config = dict(
    model='encoder-decoder audio transcriber',
    dataset='read English sentences (LibriTTS-R)',
    train_examples=15625,
    gain_aug_db=10,
    noise_aug=0.01,
    time_shift_ms=100,
    n_mels=80,
    hop_length=160,
    input='log_mel',
    spec_augment=True,
    win_length=400,
    tokenizer='char',
    vocab_size=32,
    encoder_arch='transformer',
    encoder_norm='layernorm',
    encoder_norm_position='pre',
    encoder_activation='gelu',
    encoder_mlp_ratio=4,
    encoder_head_dim=32,
    encoder_fused_qkv=False,
    encoder_bias='all',
    encoder_qk_norm=False,
    encoder_parallel_block=False,
    encoder_inner_norm=False,
    encoder_moe='top_k',
    encoder_drop_path=0.15,
    encoder_num_experts=8,
    encoder_moe_every=2,
    encoder_expert_mlp_ratio=1,
    encoder_experts_per_token=2,
    encoder_shared_expert=False,
    encoder_subsampling=4,
    encoder_layers=8,
    encoder_width=320,
    encoder_positions='rope',
    fusion='prefix',
    label_smoothing=0.1,
    decoder_width=128,
    decoder_layers=10,
    decoder_norm='layernorm',
    decoder_norm_position='pre',
    decoder_activation='quick_gelu',
    decoder_mlp_ratio=4,
    decoder_head_dim=32,
    decoder_fused_qkv=False,
    decoder_bias='all',
    decoder_qk_norm=True,
    decoder_parallel_block=False,
    decoder_inner_norm=False,
    decoder_positions='learned',
    decoder_prefix_bidirectional=True,
    decoder_connector='mlp',
    decoder_tie_embeddings=True,
    residual_init='none',
    optimizer='soap',
    beta2=0.99,
    learning_rate=0.0013,
    beta1=0.95,
    shampoo_beta=0.95,
    eps=1e-08,
    precondition_frequency=32,
    max_precond_dim=1536,
    one_sided=True,
    adamw_lr_other_params=0.0018,
    max_grad_norm=5.0,
    ema_decay=0.995,
    max_steps=3500,
    batch_size=64,
    epochs=14.3,
    lr_schedule='step',
    warmup_steps=700,
    weight_decay=0.5,
    adamw_weight_decay_other_params=0.01,
)
Rows from block 4 of the text decoder of a small encoder-decoder audio transcriber, named by matrix and row number. Rows with one number belong to one neuron. Each number is 500 + 25 x the weight over its row's rms, rounded and kept within 0 to 999. All counts start at 0. Numbers have three digits each.
After each neuron's rows are labels from the 100 texts, of 14976, where the neuron reaches its highest value: "fires on" is the input token at the peak. Only what is clearly more common there than usual is listed. The data: read English sentences (LibriTTS-R). In brackets: how many of the 100, against the usual share in percent.
# fc1: MLP up (decoder.blocks.4.mlp.fc1.weight, 512x128), inputs 0-127
# fc2: MLP down (decoder.blocks.4.mlp.fc2.weight, 128x512, transposed), outputs 0-127

fc1.65:478486511496537463498472466544541481519486485529493518502544497464503570463450481457500471505493479476509509522477511460502482535491553473514444466532513488489540470536491527560483515469492479488482501535490496496467481483493504505478527510501494508530510536511510445492528513502535492479505510479530495504508486557490495512476511490511463528536513510491477504459476491482481498487530
fc2.65:522475448481541502514503534471526486498454505533475558549459472457494505499509538533497516478525451491507511485497484527476497477504521505440518488472537497538475516450448466486479497504512503484480522484465543505499510513511497488453493505491502541514503516507506515509480511507481481477497498498513499507473517494460517467516480544508530501452480502495522476534508489513562509460462
fires on: "o" (42 vs 6.1); "u" (34 vs 2.3); "y" (24 vs 1.7)

fc1.488:497535450454487484511534546471510496496513465473503503460482488525482535475512477500477498499532522498474511478479535494528473530507485506492533473501487503472480461478505484455478512514485506490490545519468465546485484576507501489507476500509489505517471516531478468512521491521511500460498484512546495485509497481521510480504505499452488484559539537542505485463552451528478482530511
fc2.488:496477481503476530453466466465484501501504487500485474513540502530501476468508493507528512541497496471505500503543512477476496468459514493464485540489509467560524528533483550550483511499470486508494490518449522445545485504506472514528508513502521486461516512530525521528486494510503477505490543521547486486475489491501518469513462513501487478512510523439451518498485553520516482474530
fires on: "t" (83 vs 7.3)

fc1.282:527528485503497516504538530513524529491524505519542471486471531515517528499508453461491433537490506510518495480503521513527486504500490532510574491474496494487513506524494470533518502504473520553488492542479479508496474518516502525511506450540536509514528487468506550492493490510502491505551525508510547517513526498492504498515505494547467525510448533461470480472536468511530454498485
fc2.282:507502502535512522497488488511488503481472522566515535498514458510472491508502510481510552494495464459529508499466484529491501487492517506542452481535510526536500518457540508464492473482485450493471522529493456548529520493512507507521476524502520503517495510500505495484500485493498462506466508497513436501484533483517492508519532479528547482532488479514480547520507550465478571525474
fires on: "l" (68 vs 3.3); "j" (16 vs 0.1)

fc1.166:491460526482463487484515459482524475490499484543502560530479487462480465477534489517498504474502510546440509474496506480528513494500474523502509503520516540498507487498507526447496505507490488502530517487475510492517519539471510481459508450499506484527440512435535491498508494506484506515480540537513484577499508506537464513509506486488492483502491544545495540493502511525456514504519
fc2.166:491521519497499490509514525469481484492495478488503501494538454519493501506491457516498508467491476464488501492518511505462481512477528463484446485551494469487464527492483495508504473507517510531492493535496470542519497472539516513506509528497477534493488487503439490512536518491499472510534473478563512418523516492459529462564524516492525498491476484470522467551487482460502498473522
fires on: "g" (33 vs 1.6); "m" (15 vs 2); "o" (15 vs 6.1); "b" (13 vs 1.2)

fc1.54:532510494527486525494486479524501504493491483461462459492529464473495506492478539520461480547507474542487497495503491543485480491507547507500481488467490503548502483479448534517481486455501538507543486528506532466468492458489514515501496534520509496518521541451518523472481517492481505487535497498500553492546513498475551537499518514511516497477520494493544549503547477464500493507461
fc2.54:521523484494505529509496477487484510491520503487503513478459524515462475492500487441535485507496484476493496523521530500516483505476469506468490489504530452498508500452496446496527512536525506471441491468570477557488563512494507480497508462520496518518477465498520507509490550478491497530490521459494481520525504549486473513536499508495514518464488555503453520519467520481492506540523
fires on: "y" (59 vs 1.7); "n" (41 vs 5.2)

fc1.511:541512480480515486503468504497503536488508504523486518498456503486506514472490510505521498525515493525478563485509558514561482478487474481499537528513534487517520510465520554433511516498503522513445481521539509489467533526514542486451498488507507464497502470494510468478484491562495521513456500547495497503494489515538466518512529530499481528516520508499484553507500459509509467512513
fc2.511:461484490535466501516499510526480533493531558515509511543543506485486493464501488510452506503499505448488455471538512461523461510560493514465480502487450471476494522514498457558482533479505484499462531479494473508532505489499458466554514482492490496542507511505502497495489486480512517479471527497524539460462484480487480487482504492493516503487497501493471463497502527495524539550494
fires on: "n" (64 vs 5.2); "d" (17 vs 3.6); "m" (13 vs 2)

fc1.10:492553495520514496479514495517527469501520495492534526499498514500499500502491499544504529519527492563491535435516515516507515491486512501483524501526515517508498466517499495538513511466495459475536493562501544510534483495493511533468528508503495508479546517520492461544485530477484439475482500451492522511497490472507480505512475450471454484463496492507470530500510481582494517507478
fc2.10:486516504470543498532487491513479484486485471531453440529519531471478452465532447502488501485525483447515502551501498498474480526517485477512506507494471511513531526522491499495501531486519547534506504508491452502509526526520473467507529524486503487496479490467546491503504506557514487538535498540456538503536472519485476505504514501518516555543526474500528487519481501476503468475514
fires on: "o" (96 vs 6.1)

fc1.199:514504534492528516485522495522496474481487445475491497449504496485461526512504470462467517494498423501497511485499547516531459506499489524546517474498475542518528514531537448512480487477464520496508519464496512460457527510488492535528535513523518483516470555500485465511498525509501541475524480509505466532487507531505534466500536492528496517516503447473491515511525522482525509506508
fc2.199:455465489502543506482497470466531505490493500509499514504557480495484482471494507469506520531526502518482530522448500496486535492453537527499505474459516539532507451472495545546524463540590481546491496521484530550537486534526489471499494526506511531526495480502531524533497486496512466514491495494491490504527487500504498494507496467492468489496498512532472504487505530486500476546506
fires on: "s" (51 vs 4.9); "r" (30 vs 4.5)

fc1.212:470511468486534470506470476482522450527460461520510532490517509492481515465480515490498481546522520534475466506474497532482479539537532505500498466517519516524498482509479463490532511497468482487470491561493549527467508528530517486525504503523495466553491533522493474543489468479518507464493470514472505481525472512473499465478492556442502528471498517510476492503472491485527497503471
fc2.212:530489502501488485474486478517508512490506513543496495512517513489494455517518498501511542468475516519472466508514525478538539472492439505542514479477504527514511474451523465540517527517544479476528486491498477459469507540522498502501499435447459517459544535505524500521533486491500508481504493466520486492480526511504494513548514490541490470510522484509515521494478513539569492490531
fires on: "u" (47 vs 2.3); "'" (34 vs 0.4); "n" (15 vs 5.2)

fc1.155:527476511451537487505510509521447521522493466512546482494472489460522470526502480532486499492541538497490441513534495465474487505510523506541477533472450461495501505509512535495523512517497488451466480465487542503502493516476504514480499452505512507515491481506570500525498544514511519474483491485497492532501470556510459527506485525514535511494468495557476512520471501502491491520516
fc2.155:487486495534515474520535502519502515469517530431436452525524535480556512478489500509502477477478486487514538486473485503503502520519492517481490483514474519511476510512483463533548518484499506521495525533520467503522507500540458477489471534510493477476474497495451484517475498535474504525455484543508484452499559495505525504507531535519512509502500513499490462514534513494443487493455
fires on: "g" (47 vs 1.6); "c" (41 vs 1.8)

fc1.99:513541525499493479514492523486539483522564498537553501501500514499508535481504513531505491497483550507493496466476537491513509491502499515508512515482507520565489518449491502524556519481446521457510541505457544493505515474511487519501501507451482494493458492503492490535492525499504517479482492510499501506499552452503509558466526499493477506491505527464544476488455488537505519509549
fc2.99:449488493577522501498494497491501509512446455508471524465534537562496496516512490485474517524525491494488518530552513504480514504556514464495474479544500505453512438509508559454495492499518516524502518501479497486502519502474482483521509482517497478499520508528521504497512507462469502486536516524488485518482474477521466550518466545477487526475502506493493506465510509462531489499475
fires on: "l" (89 vs 3.3)

fc1.158:481527524484485507521473520496488518512519476527518523485508491528438562525500533566487498491455491460471491479480505533490531497478482539532476525521478468504512457526544497484547483460454493526512513478528504516511546535531497514499474527517514495504463471500492508527510522499496489495520499557485449520459525501513472492468522512517493523526542507508527527495470540483512494493496
fc2.158:517472519515520515499526517505516501493470471499480487517496520518514489492491483435477499465501477494510519536483504445519459493480498448515503480532495514510520534473496562508464502525494524469536525497484449517484458475453504483514548478520520491523496536505528502508511484521517529516514536486529541448542483517491495537492491494475487453466537523470464489473495456491521491462526
fires on: "n" (35 vs 5.2); "b" (25 vs 1.2); "r" (10 vs 4.5)

fc1.53:517529452485495499517497482509502455482509510488538518534566511493519522451497520541479518545486550498496485546464496464457528467465557487543501528474512486489496535531543533524510498483463511483521477499492467484508485476505564484512497522521509507545512450491517489507480508503478500492490490467520483516537490505515479517509519504512520465466476487505482529524460498515503542507522
fc2.53:537496497520523504469505534521496481523489519535502491513482457530519441501514496504534493508511457461517487496515464553546461555489481510479459474538532511479482497524547503479486518508494519513471475483464525526510525514477462478506503504530493523429521516520496508528501455493537491501489525566494518487485474479505486465512482555495502510476491489484509497500500487523504514557480
fires on: "r" (62 vs 4.5); "w" (8 vs 1.9)

fc1.232:467487504490495471498479544484484510520481494559549531493512489514476477497527509506529481521481501466482488495500474493526480509452545525506519513445472491540481492468478501471540451491494474503497522547489467543509508515500521512480483512515481510547519511477518520476434531504553471459491533486464499502482477484485513470513451536494522506446495472527497497449507498507489515491503
fc2.232:524526498476526498482528461518549433543534563451492540496488539516490547480482501515485501483481504490521508503502532431495482477532490480515486510537507491452482500477523525471458539504466513505496494485483530462483517451491496517507493504525493456515470498517511466521486493515477475515490476472492485480485554540527493512528519463515521497482476511506512520522492478509536477521496
fires on: "t" (32 vs 7.3); "e" (28 vs 10); "h" (12 vs 5.1)

fc1.201:486500445523501487509470470505505454459477476478472534503510485538523489519526463509486540488492505480519465477515531568511493479525483492542503438469547505517515473513477522464503478494512523512540542548544503510492479476499515506508515515503517485502439504499537523512522526506482504508461510499512499515518484480476512510516506478512505531478532555510541488514560473525497511530484
fc2.201:514504501513502462487489534476489512547512536509547510490488543498492490489459519499536493487513514504522489524566479427501488480462527533477466529514472513509520552459517464543500509501530503501456499476483495477529516513467465485521504524504459489484496511494516498493478482489509487474503489495542536530462539481524491487491518506506484529534509516465479478488460501432463493497539
fires on: "t" (37 vs 7.3); "b" (25 vs 1.2); "o" (20 vs 6.1)

fc1.378:545521502545451481543482521464509486515532467505532494517471485498521528473508519471480532497467522511463498495487526450510489510494495487481507481511449520497551513456484521519483501512474530492506516506452548510482516520498482503514535480503540505493473510503500507458462505511531467524528516488526481496550498499521480562484478491547505526490482558512526518507511521483457481470541
fc2.378:486506503511504466495506517509502524432525508482504524517540501530487536502463500529463519486501461491490476506549475467547497509531542490507514505469509485526510504534504526480469486488488486540503512486480526485499504465521517536536503458473511455464478472489506495527504529466510511498503466503487521451465513502463543473471526464470495486463529472437538471479492480467529517475477
fires on: "l" (49 vs 3.3); "e" (29 vs 10)

fc1.340:472495489520528453523496498534492499502449495508510475457502490481537499471533493554512510486503475522517510543521498524505514488499533495508448417541438511508494500493476521514517529507484493566478515470493495534509495510493487469519511487492529507505475502515540466515490471529502510543524526506524492472534526475536481531517516460505486510527518498524524523529544499472538475536494
fc2.340:501502522508503471454497520472506480527485490508494497514490518487489468500493468479484470527512511497526455452510467511474456492501509493508522550500456475488500530517552538531471476514495504480542502552498478476519470541476528547490481495524483509547515513502501465522480523481512481469493478558483529529473489540473494473540490508442529517513502521471502474470449529520510520470499
fires on: "l" (81 vs 3.3)

fc1.128:476486489491449548466503503515509461434515497473492489514477488513504503453484495488501493539522501527501506527488495548542466471468534478522507483515535510494528513507549517549519524478454490474519487515484510472489486480508518477494483450507509517521490528537510493528477512544495538538470502466485454518495456503488542477472493444501503500563482496494487477497509506501541475505509
fc2.128:552526426467547504483504505519560516518507539523463508521475511531453533516509523494508494493503469505523534474474516492470491520518520524482500496499497485511510507480486459506496481486528536514501484441519509545526493526500504494515460522497454499506455504511466530548477531484504473482541514505508550530499574477501469480471472526487496506510502481498480477521516495521515497514502
fires on: "s" (50 vs 4.9); "b" (24 vs 1.2)

fc1.75:528505472534501475513533548516483481535515519471478482536488501496489486512538488449479477535489472466524496499524532514454521551460471446495519476489516483509532535519495490476519473523499475509473503511495486515475505500525484510527478547507499534545522512483510525526534505518555477535551532491480547482513491531493481527513530510539486499517473510509466493507521522520540498452488
fc2.75:512507489478505548498483481472537496470514499468522543467537494503498566533523504507504478465469504503473539519486500516507504509541507535521521477545538502524456521503504498466471503529466474520513510542476497485497547519483467528504503499556531525510491503462480530461488471507503465531503493528508462503518526511517548523482451486488499465490493511498504531472522515486471527562497
fires on: "p" (82 vs 1.3); "j" (9 vs 0.1)

fc1.420:470485536522467527501496517490526483546508478496485481487524454523517466535510519508462490556512494508558502542461529459516494494531501485515472490511534521551525517489465535527519539490491512524494491508501500461503498493486504529542477498529515482540498494537523512521489501516461522449504477516529491471511447513502527551500503466510507496478474497518545542500514509480478488491444
fc2.420:534531517493498482538498541489467505449482498482534475479446504488491517516499546500542511477513508489479505440511500512506481497512462513470500511487504483479490483472551512451523474502557485461490534497514505507493503519493515492473489478508495554484514501472508495514451487456515501493500526453526475532539518511510466503503529559490512484467463510512427483518467470519513492496526
fires on: "r" (64 vs 4.5); "g" (17 vs 1.6); "d" (9 vs 3.6)

fc1.454:490523461476497535501520537501469503494497520513511516467491500533489466528496503517534477501501481483530448529475539491476492464465501513500499477473458510506510542488479454461533479519472514477483483531513497513500509482512446519480469511494429499513526516525550523537503516495503527505518540533494497523515556440532492522498464514502477480505497503502496516510522553529517515476556
fc2.454:508502556505491503503526483523499473490486497493493514515506503492514502482472496459473517474463446533483482450513475513571498457561484474527451499478506538485523484542535531511488475487499508538500534506454477514510495498486510483490522495509494510504475496476460412492529512521499492515476492470519476491491470506480539466467501513501514461522470534507514520516444521491482500486493
fires on: "t" (55 vs 7.3); "l" (30 vs 3.3); "c" (12 vs 1.8)

fc1.205:476492452509481472550530489518504512470475500516469495504496447550493487516513539460506525518469479522510506501505504533498526467510502545507494441500512457501518533518470478484520511512504485502541483538520488499522492536487487509492532542475517494535506498461500481513452534514478447502534520486486466538564515499466493475493538525519497497468520485491501464487471482527489462518460
fc2.205:523501534477494489481458486495517496524504494517540484484459526484487511495515478525465457492498508484474504524507501515444470498441526525530504497515525494522526491513567508485481461486490494522503502493475495433512503447523484529482537481493496494445511483523528474478550470477521518470433515509449505496503491499531515510518453507504536469467483525511490519482520465503489494505536
fires on: "r" (44 vs 4.5); "f" (14 vs 1.7); "u" (14 vs 2.3); "s" (12 vs 4.9)

fc1.125:501487505475556536502494559520476497496481506492496485525519497520470501477488535491498479481495458515533506500504466490457496545472524532509460476505564510527456464496499473502514551485454486476472500526535507504485527472510520508470483500509531500491506468543510466526521500452447477483456500504498509513490485465527504507510459520475508491520522450528521505524537452495463504507514
fc2.125:492472493517465486524502480516511479533455474529509517501511476512534531515515467480503512483485538490476484463505511525500535466488519510480516508484493465509499489488513517443476491528522511511541498494523475548523510521484471501530514501514530521522440527456544544516491517524539572533519480530492480472510473485491490517442551501492473519547494493495494497492511514472508563485487
fires on: "o" (69 vs 6.1); "a" (16 vs 6.3)

fc1.475:482527498485480531501486521534484498511481537482552479463490506515485539466490503522536499476515492465502496538471515468514526521466498478468522541483478498491491483501487518521582547493501458513462473540456496535511468503522512505494483473457534463500492486474536485540475476492517444537523502511495481521502462506518549518478501496505488513496464502466481520476493513472532473523522
fc2.475:510520494505459450507502499471511521473510504514454484477500541468540489518506490493463509464483488502514506519542532540486430555539518522472477554467511547502520500509531528497427480493480461481517508498473503513530487538493477509448504499532484489513504485479530517499506480536507530477513508503507545489481531485484452504446516519482526486490480508470517514485523504520497516502495
fires on: "g" (51 vs 1.6); "e" (37 vs 10)

fc1.364:511485517533509539481514497519541456502507530542507475560492477543479469482484532452486497529503502519466488484490535481516542492524516549523505475463523494523532506488515519509480506491487500507536481525475509477484484525485518477485514547499493505462521563506481499498511493476549453482495462491532476530460468494511532492488484512495475473472455521500533478463505539507498526516544
fc2.364:478510504510530463503487507510478502490484485498494472497437543513480498479465454527527484520489494489539482540511520531503468496476500492503528551521501534450501543479516516515508504496526521502485544472532480501500489505539489479482433461460557483523491460485487506511465516497509487499533526515470544429524503505495490485533517539517525486483505479511519502515502479524519481476446
fires on: "n" (72 vs 5.2); "h" (13 vs 5.1)

fc1.389:521535521494442517478499482516498497481511485491501533522453446483485485495498505543548494522461497461485461493518526478492517479513483489498510516511491497492535491466507518503502464473475502464509508488477493525528513535513494490545487545479509478566495497475519528558496487512529508525494488455477557462511491512536484522542462516505463516497432475477497486493534467523479493506509
fc2.389:497465493494547514532494524504495506520499511482485461499502557480475530519491498530465507478507525520494549496534506498529456503526452520522542478521478518507474483501503501490506497492500521535498467520519500477515531487488511516505509490552521530462512517474478510540508573504480479495539491517481487496566550509470516487432479464514512494487524514554502479495500531469519513544515
fires on: "e" (42 vs 10); "f" (21 vs 1.7); "o" (18 vs 6.1); "r" (11 vs 4.5)

fc1.252:498491534501535446470452509525493470526484501482493561495513458511512490477466498493477454480479522483464499498468517501496457511538512444468461507520507543463522533535498522529527503552509495486539506504462526506503459499533514499492490510478491530527499547500513498496458527476464503559503489476498504489485498469501499528461496507506460458543499503490508542512498526494485517496485
fc2.252:532489473518495523489542522503513495480475479551475464488486508544490534512481513484460504484493496542506491514479486526490502502509500559494521499453499478537433486532475513458440520475513489462460500470478516492472469532492484497475519559480476481471515485541494513501500523516481492505495542506506435487507551505527493471546521522510490477463486514545515487478488497505500496486493
fires on: "r" (48 vs 4.5); "u" (14 vs 2.3)

fc1.343:509521504522461524534469470511464538453512520501515490474493533548513491488492491498555483552515467526523549437488505460494492491470513499500520481507470482512506491503478529542523515503494522520494512535502472492477497500521494514484486526523498533525461481460551488475487470473465562487507482481464519521527496508448510522499498483507519531517498491475492515496483561461512540525507
fc2.343:511459528510528501527472527510497486506504506530469516491499510508522528476521495534485508508463484468509468516490490520477535517507489533521459513518497478495497526508496459489510464467502508499535523512489486502505501517517515540536465507512441460518502496505480544555503529462555524533518547517542497497474534459500443490514506477498496475488516541535515514489568450503492506450497
fires on: "y" (34 vs 1.7); "b" (32 vs 1.2)

fc1.254:466527479473488494502485562532492505483489504496503520513488506470514489529483463535509502502491451507484467512534498509488471485513521490486492473502538491488478544504524469456475510525513485482520456524493501518526510499497501508476512529501523497505491493510570492511449489558487520530461512498529538544511469522506522465451545485480474547516466451491488477509516541454467483531488
fc2.254:537513498484541518490494507491504466525520457498484515516484469511480554502509470513478505523512469477540529486493523493536516446528488524493524522515458507518503482485474482504512528489505468467447513509501463506489500455538484441501505434464471531501468508455493487471531518464511513459516493504496485481454543509517499519505459550479509489500508539510523519510524485486539539493506
fires on: "u" (35 vs 2.3); "m" (11 vs 2)

fc1.428:492500501520475487499494472484501506512512532504480466482486465535523502488468463469500468494472459514471468558439551494478490479481550522511495513440503504514502507481505469482493518498476485524530509517504512520499493512511459476518518522490550510511499499456503483484526519584520527523520509501532494537468516514566457487489516536474518491481510503539523487531500496510533501522532
fc2.428:520489476505520533497477524501511514499531502495504525492479522478525488508541495527517478575497495502502493515476491502516510481499471477528497460524492488514535442513461506523485494493499479513564541492480546513509513462479489529530527509523512510544473478507491498485534505470493532537488485481462505504484479483425492507514454440443467467535508543513488520496522524490467512511498
fires on: "n" (65 vs 5.2); "d" (17 vs 3.6); "y" (7 vs 1.7)

fc1.452:462514518481490468535501472469506471499497526534518477533528547466509481533523526489488527523471499506480486504503499483459486469487501506481464451507472507535507516485501493513507515498460472532486483472506491472542508500460476425489512432492475551499493477448507511528509538478521500491549496474515517497526537511543481560509534498479496500534513510491519522499494478494502537517522
fc2.452:485476481573514511503457529483498496513484456539508509487474494485507483524479471491501522502468484508491491519495508502539465505461494474520517482486493492449499473524511534463493521525482481497554478496512518501522484481490512546529471527499545476539453543483478486446538492472482504451490446533500505500448456514499498480511500484530520517514504485509499493513472516464479538552494
fires on: "l" (100 vs 3.3)

fc1.159:522522506487501524533491550498505485452505514496528473501512530503490548555488454496510485499495510481479525465504486497477523521489510475485539481501516502479500514467514524478483495485497521494512529534495518478513457447509575560492494511495489504502495452577513502485485497453508493527499532497478506533491509491533463537489462537515526496532519571477486510498487515466507498510471
fc2.159:454477531504530481480500486457495514511498479513485507477507433497512455502479483502502500507501461500530462534485512472522503470488485451477440466518503491481489503532514503494470469479545510515481453487480505520469517541506472517544506493506509467538481524461480449507506485497532492534509503457492466461452499529519491500481503499464490510498472506474527510484506535450459523498455
fires on: "p" (72 vs 1.3); "w" (22 vs 1.9)

fc1.287:501503487512491521497470458532460501493493508516507452459549503499545498521516554466487499499465513472505487513470489519536509485486447502538469465521509476545513501503503541492499504545482474539491483528443516529535500527487482522485474519488504518510461524489506467478503484504467533521485480532545520512483498531484537488524510508543537487451489537511488496557534501527496512519489
fc2.287:487470528482528490527503556488500487497469498509496497546497530463497449514535463466494482497507519540488537500524461484483538507482509524501523540467502552498512471482463455512505541526552454498467553525515511513486484484513498461533516526493517484479516488439537469485483491528501473503463482488510481517516475528497487503449462467485485486489516491503541525497497489504530501499478
fires on: "g" (74 vs 1.6); "d" (17 vs 3.6)

fc1.323:463474493475501501478521485478488476515531498540505484504475460564468447508505505532454493509497497496523499478485500481487486491534473536491492495530515516489516480501492512563502496451521527508500488524509498475513498492470533528455513541511496464454507487511484562493512489476492486497552470542494448508536512505536502510498459525489515484552480467511510497517517487540490457512448
fc2.323:480513505496507524510525459463512522524488477523529496506449512464488485513477493493542496481474543526526537504523494507485501471471500493522468530448469480556516472505472485477528530471502523504486491506527493528565464463469506515512447512504466487471494480499500450472463488508521553509503546455493529498492522540464520485487515509493486488494530516498452507505480521494486537485469
fires on: "s" (37 vs 4.9); "e" (36 vs 10); "x" (12 vs 0.1)

fc1.421:509498477485506474493505520534490487499506455459490555496519505458483486511507514509520520525516504496514502490495511503464520526525554513524537511509517523534467516486461464448485532489511490500486514547521459530516487510504485455515533538471522486498469501503479482494490513516517504509483504526547508526510512501525534527485564549484521478495519502516556562513537542521490529547531
fc2.421:522488507525478488488526528507473556498460503539521488509504488508515487523474502448480517499512480490477505522535543469515497436504514476488530536520471509516532490490487545534454510548520520458496494477466499522451481453476517493519496529520489546483496503457491516480512544520499513501497554465485490490472490517520502445500466492506527502537504485467494514487447519492487460501514
fires on: "t" (77 vs 7.3); "d" (13 vs 3.6)

fc1.464:501505506516488490456511485480501491502509491498498495516486494499479492497474528495473549519524471557506515497519512452469485549498522493504505476463456538536497539476548496486558565521518480494509504507510449480549483520485492498543488494464499519459535497466475500522507528523534495521480509520520455520475488515525525512492515522465507481487506484452523505436483506541451499500506
fc2.464:508544516517500510499470529479467535503463507472456537496456474474493497447480508498503471465509563483477507473523511513507462466512494490467512569459506507506539519538505529523506501510501485533494507532522509484439541457484493452520521521508509493472527476496517523501543486497498510516503502494529554507453517493494496504528490481522509547513533487493504481519493531473531523526510
fires on: "l" (51 vs 3.3); "d" (19 vs 3.6); "a" (13 vs 6.3); "w" (7 vs 1.9)

fc1.474:533462486488519502490481528492473472487495455539477496501522473535470526482494483445530494505512502525536451471514524464529523493529506502516518527454523491472469530537505506482459530515512484518538491500493461521504496487512504477508548524476527512464498493483504496479504551522480454493582512486514512516509507530480519518520487517504497533493552534494496546475517507534534473530502
fc2.474:494494533490499501502493468446449433519491537471539506506506534486530467553523470525514479487509457473479537521504510477494504496465504482490498506443514497541528508510515479493551461514506495506480511497516514488513510509501486512519479538488493488516514518561501535482534500508530506489497511554492506526465484489509487454520521549468495510526489489494470475520428474473487516468512
fires on: "t" (55 vs 7.3); "h" (12 vs 5.1); "w" (8 vs 1.9)

fc1.214:516508538529512539520475500472480492548530499538574496489544480469467452492534492509506476513480497477469510469485496534507518522464534521491496516458498558527472515501491487516522511477510500529520501487494498497514501472515517477502530477469525525521514480523498524539470488473468507531544503538481466448492502480501521469511537494505511529529465566517523511517488546499517492489523
fc2.214:483503522507535464511505529436499480548511546537495509493530477539482465453504471447485544527484466514507522508521487532465499485469522447541531489496516487504495513468497470529480482488485470504487510454501484484507483525510484494480511531509508516547448540463526489487498488480509496469504499501501476489498528524520519522489544494544495506505563488524481512493507484478483527480453
fires on: "e" (78 vs 10); "l" (9 vs 3.3)

fc1.324:471532503477493510489487485444494518494489456493503498498474538507507503510533491542499476530515487503463508515489494464453460521471464505506520469501509491523440485482499450528497565526487510503484517520525506516474515546523475530533512536463514534481511525443516476530526492501565499545505505470522501499446514523520503495475496456534492528482503482487484484493504514486476543501477
fc2.324:530497494531485513511455541578496508500499535525531513488543520485501517489474513492481465523519533479501514492502491526506485466529478500522510499504523473499502504501528542484467471483533478459519524527494481458507459514509553484417497484502519526484493515549489500445542524478461456441497499497486503505504499458509489548500493508475475492495502490524504474480501480480480524506515
fires on: "n" (68 vs 5.2); "l" (22 vs 3.3); "c" (10 vs 1.8)

fc1.261:491473522516507466465516504508511518474529494556449488513510517518492480522511526521472491523537516502516520488511512501538452493518496483477491499514499532505485494488484478503493508448440493510528516457509513525492458517537473526502494509504528503490497511493539544550505496466504493521519460535542528476514548508496521541485504521520472513493495422552517518492462533495553523524497
fc2.261:515486453495474524487460519502508496505475521522520525477462510469483510479519501488519498466519495480475526521461538492483519465552502439508514525473546479549490509500510482455535525502480507475568500545439457494460537498512531499501494494519463494490472527470451497493487531486522515482481486494483507517503487514530467505523489490501474547541512547509507484520502500534487480494501
fires on: "l" (74 vs 3.3); "a" (20 vs 6.3)

fc1.36:514506467464428488504482488502476492520520477488487511444508484485545528506512490487454530494473500521534491478520485508509503522486490473519465505483472478487574538483492534511487526477477493447521472514456504491501534487521512493476535484508522532512445512500502504505532488515489578503471553475507496509460489496521479473483513525535524528524540503499520527481482484527523499503482
fc2.36:512487489505459475518487486478507496456506505467524508485510485508543494534508543527525472533493492507485515481488490539516444537524491487490494511523437493545480486537485507516510510485514536520523546482513514494518465481518502520501497511460504474555494468520473501501444488523496518482485491495487535517515510464435511514538525491422480523476490467484542483514527501476476488502544
fires on: "g" (52 vs 1.6); "b" (31 vs 1.2); "t" (17 vs 7.3)

fc1.73:499513510490512513520462519534478484456507518532562497521520505454481495493528547536504506485474543533519482465497496524493499497439536502508469463457488495514513478484517520499458505512512556498540525558473517488514455521476541485557499486464517526500495483496503521509521512480501511521472476471505536525544532499540503508464460517497486494481472480505521481525509521492481489537497
fc2.73:481488480545535500494558492492515504531497526498478485506497495524526529496482490526518501532485472491501520472510515559502550503494446525502530476486498514534515493506444497488478513508451484555511476453516461506504544520547500517494525438507481469486528473509470511507517527557523544488536484463500485462446510500502486464523526504507508481512490521522499506498470519511482485486523
fires on: "u" (88 vs 2.3); "l" (11 vs 3.3)

fc1.70:504522502473514511544490500538529482491504454520506454499504503491492533485516505517459522508515497481504498533510517498517511510521498509499504544484520479517502543493478474447474493499477511517478506491469508465550458500491526467487507515445505441489506503522520516500481467499507549480514520519497503540494504495505489534507497438484509505581494522501507522478536512537477563556550
fc2.70:537533473519456467466503510474481492520496529489483502532502449529513486530492526516504504541538488521471526466528459503460473526565514502494536519540500533485547470493508508498515481549493453497524502500492519495481539489496514510498470495525479540516522525516474471498551500535488491532479457488484490505479518522487509505510518521483502517490507498484484556531478521440541501463493
fires on: "o" (42 vs 6.1); "t" (36 vs 7.3)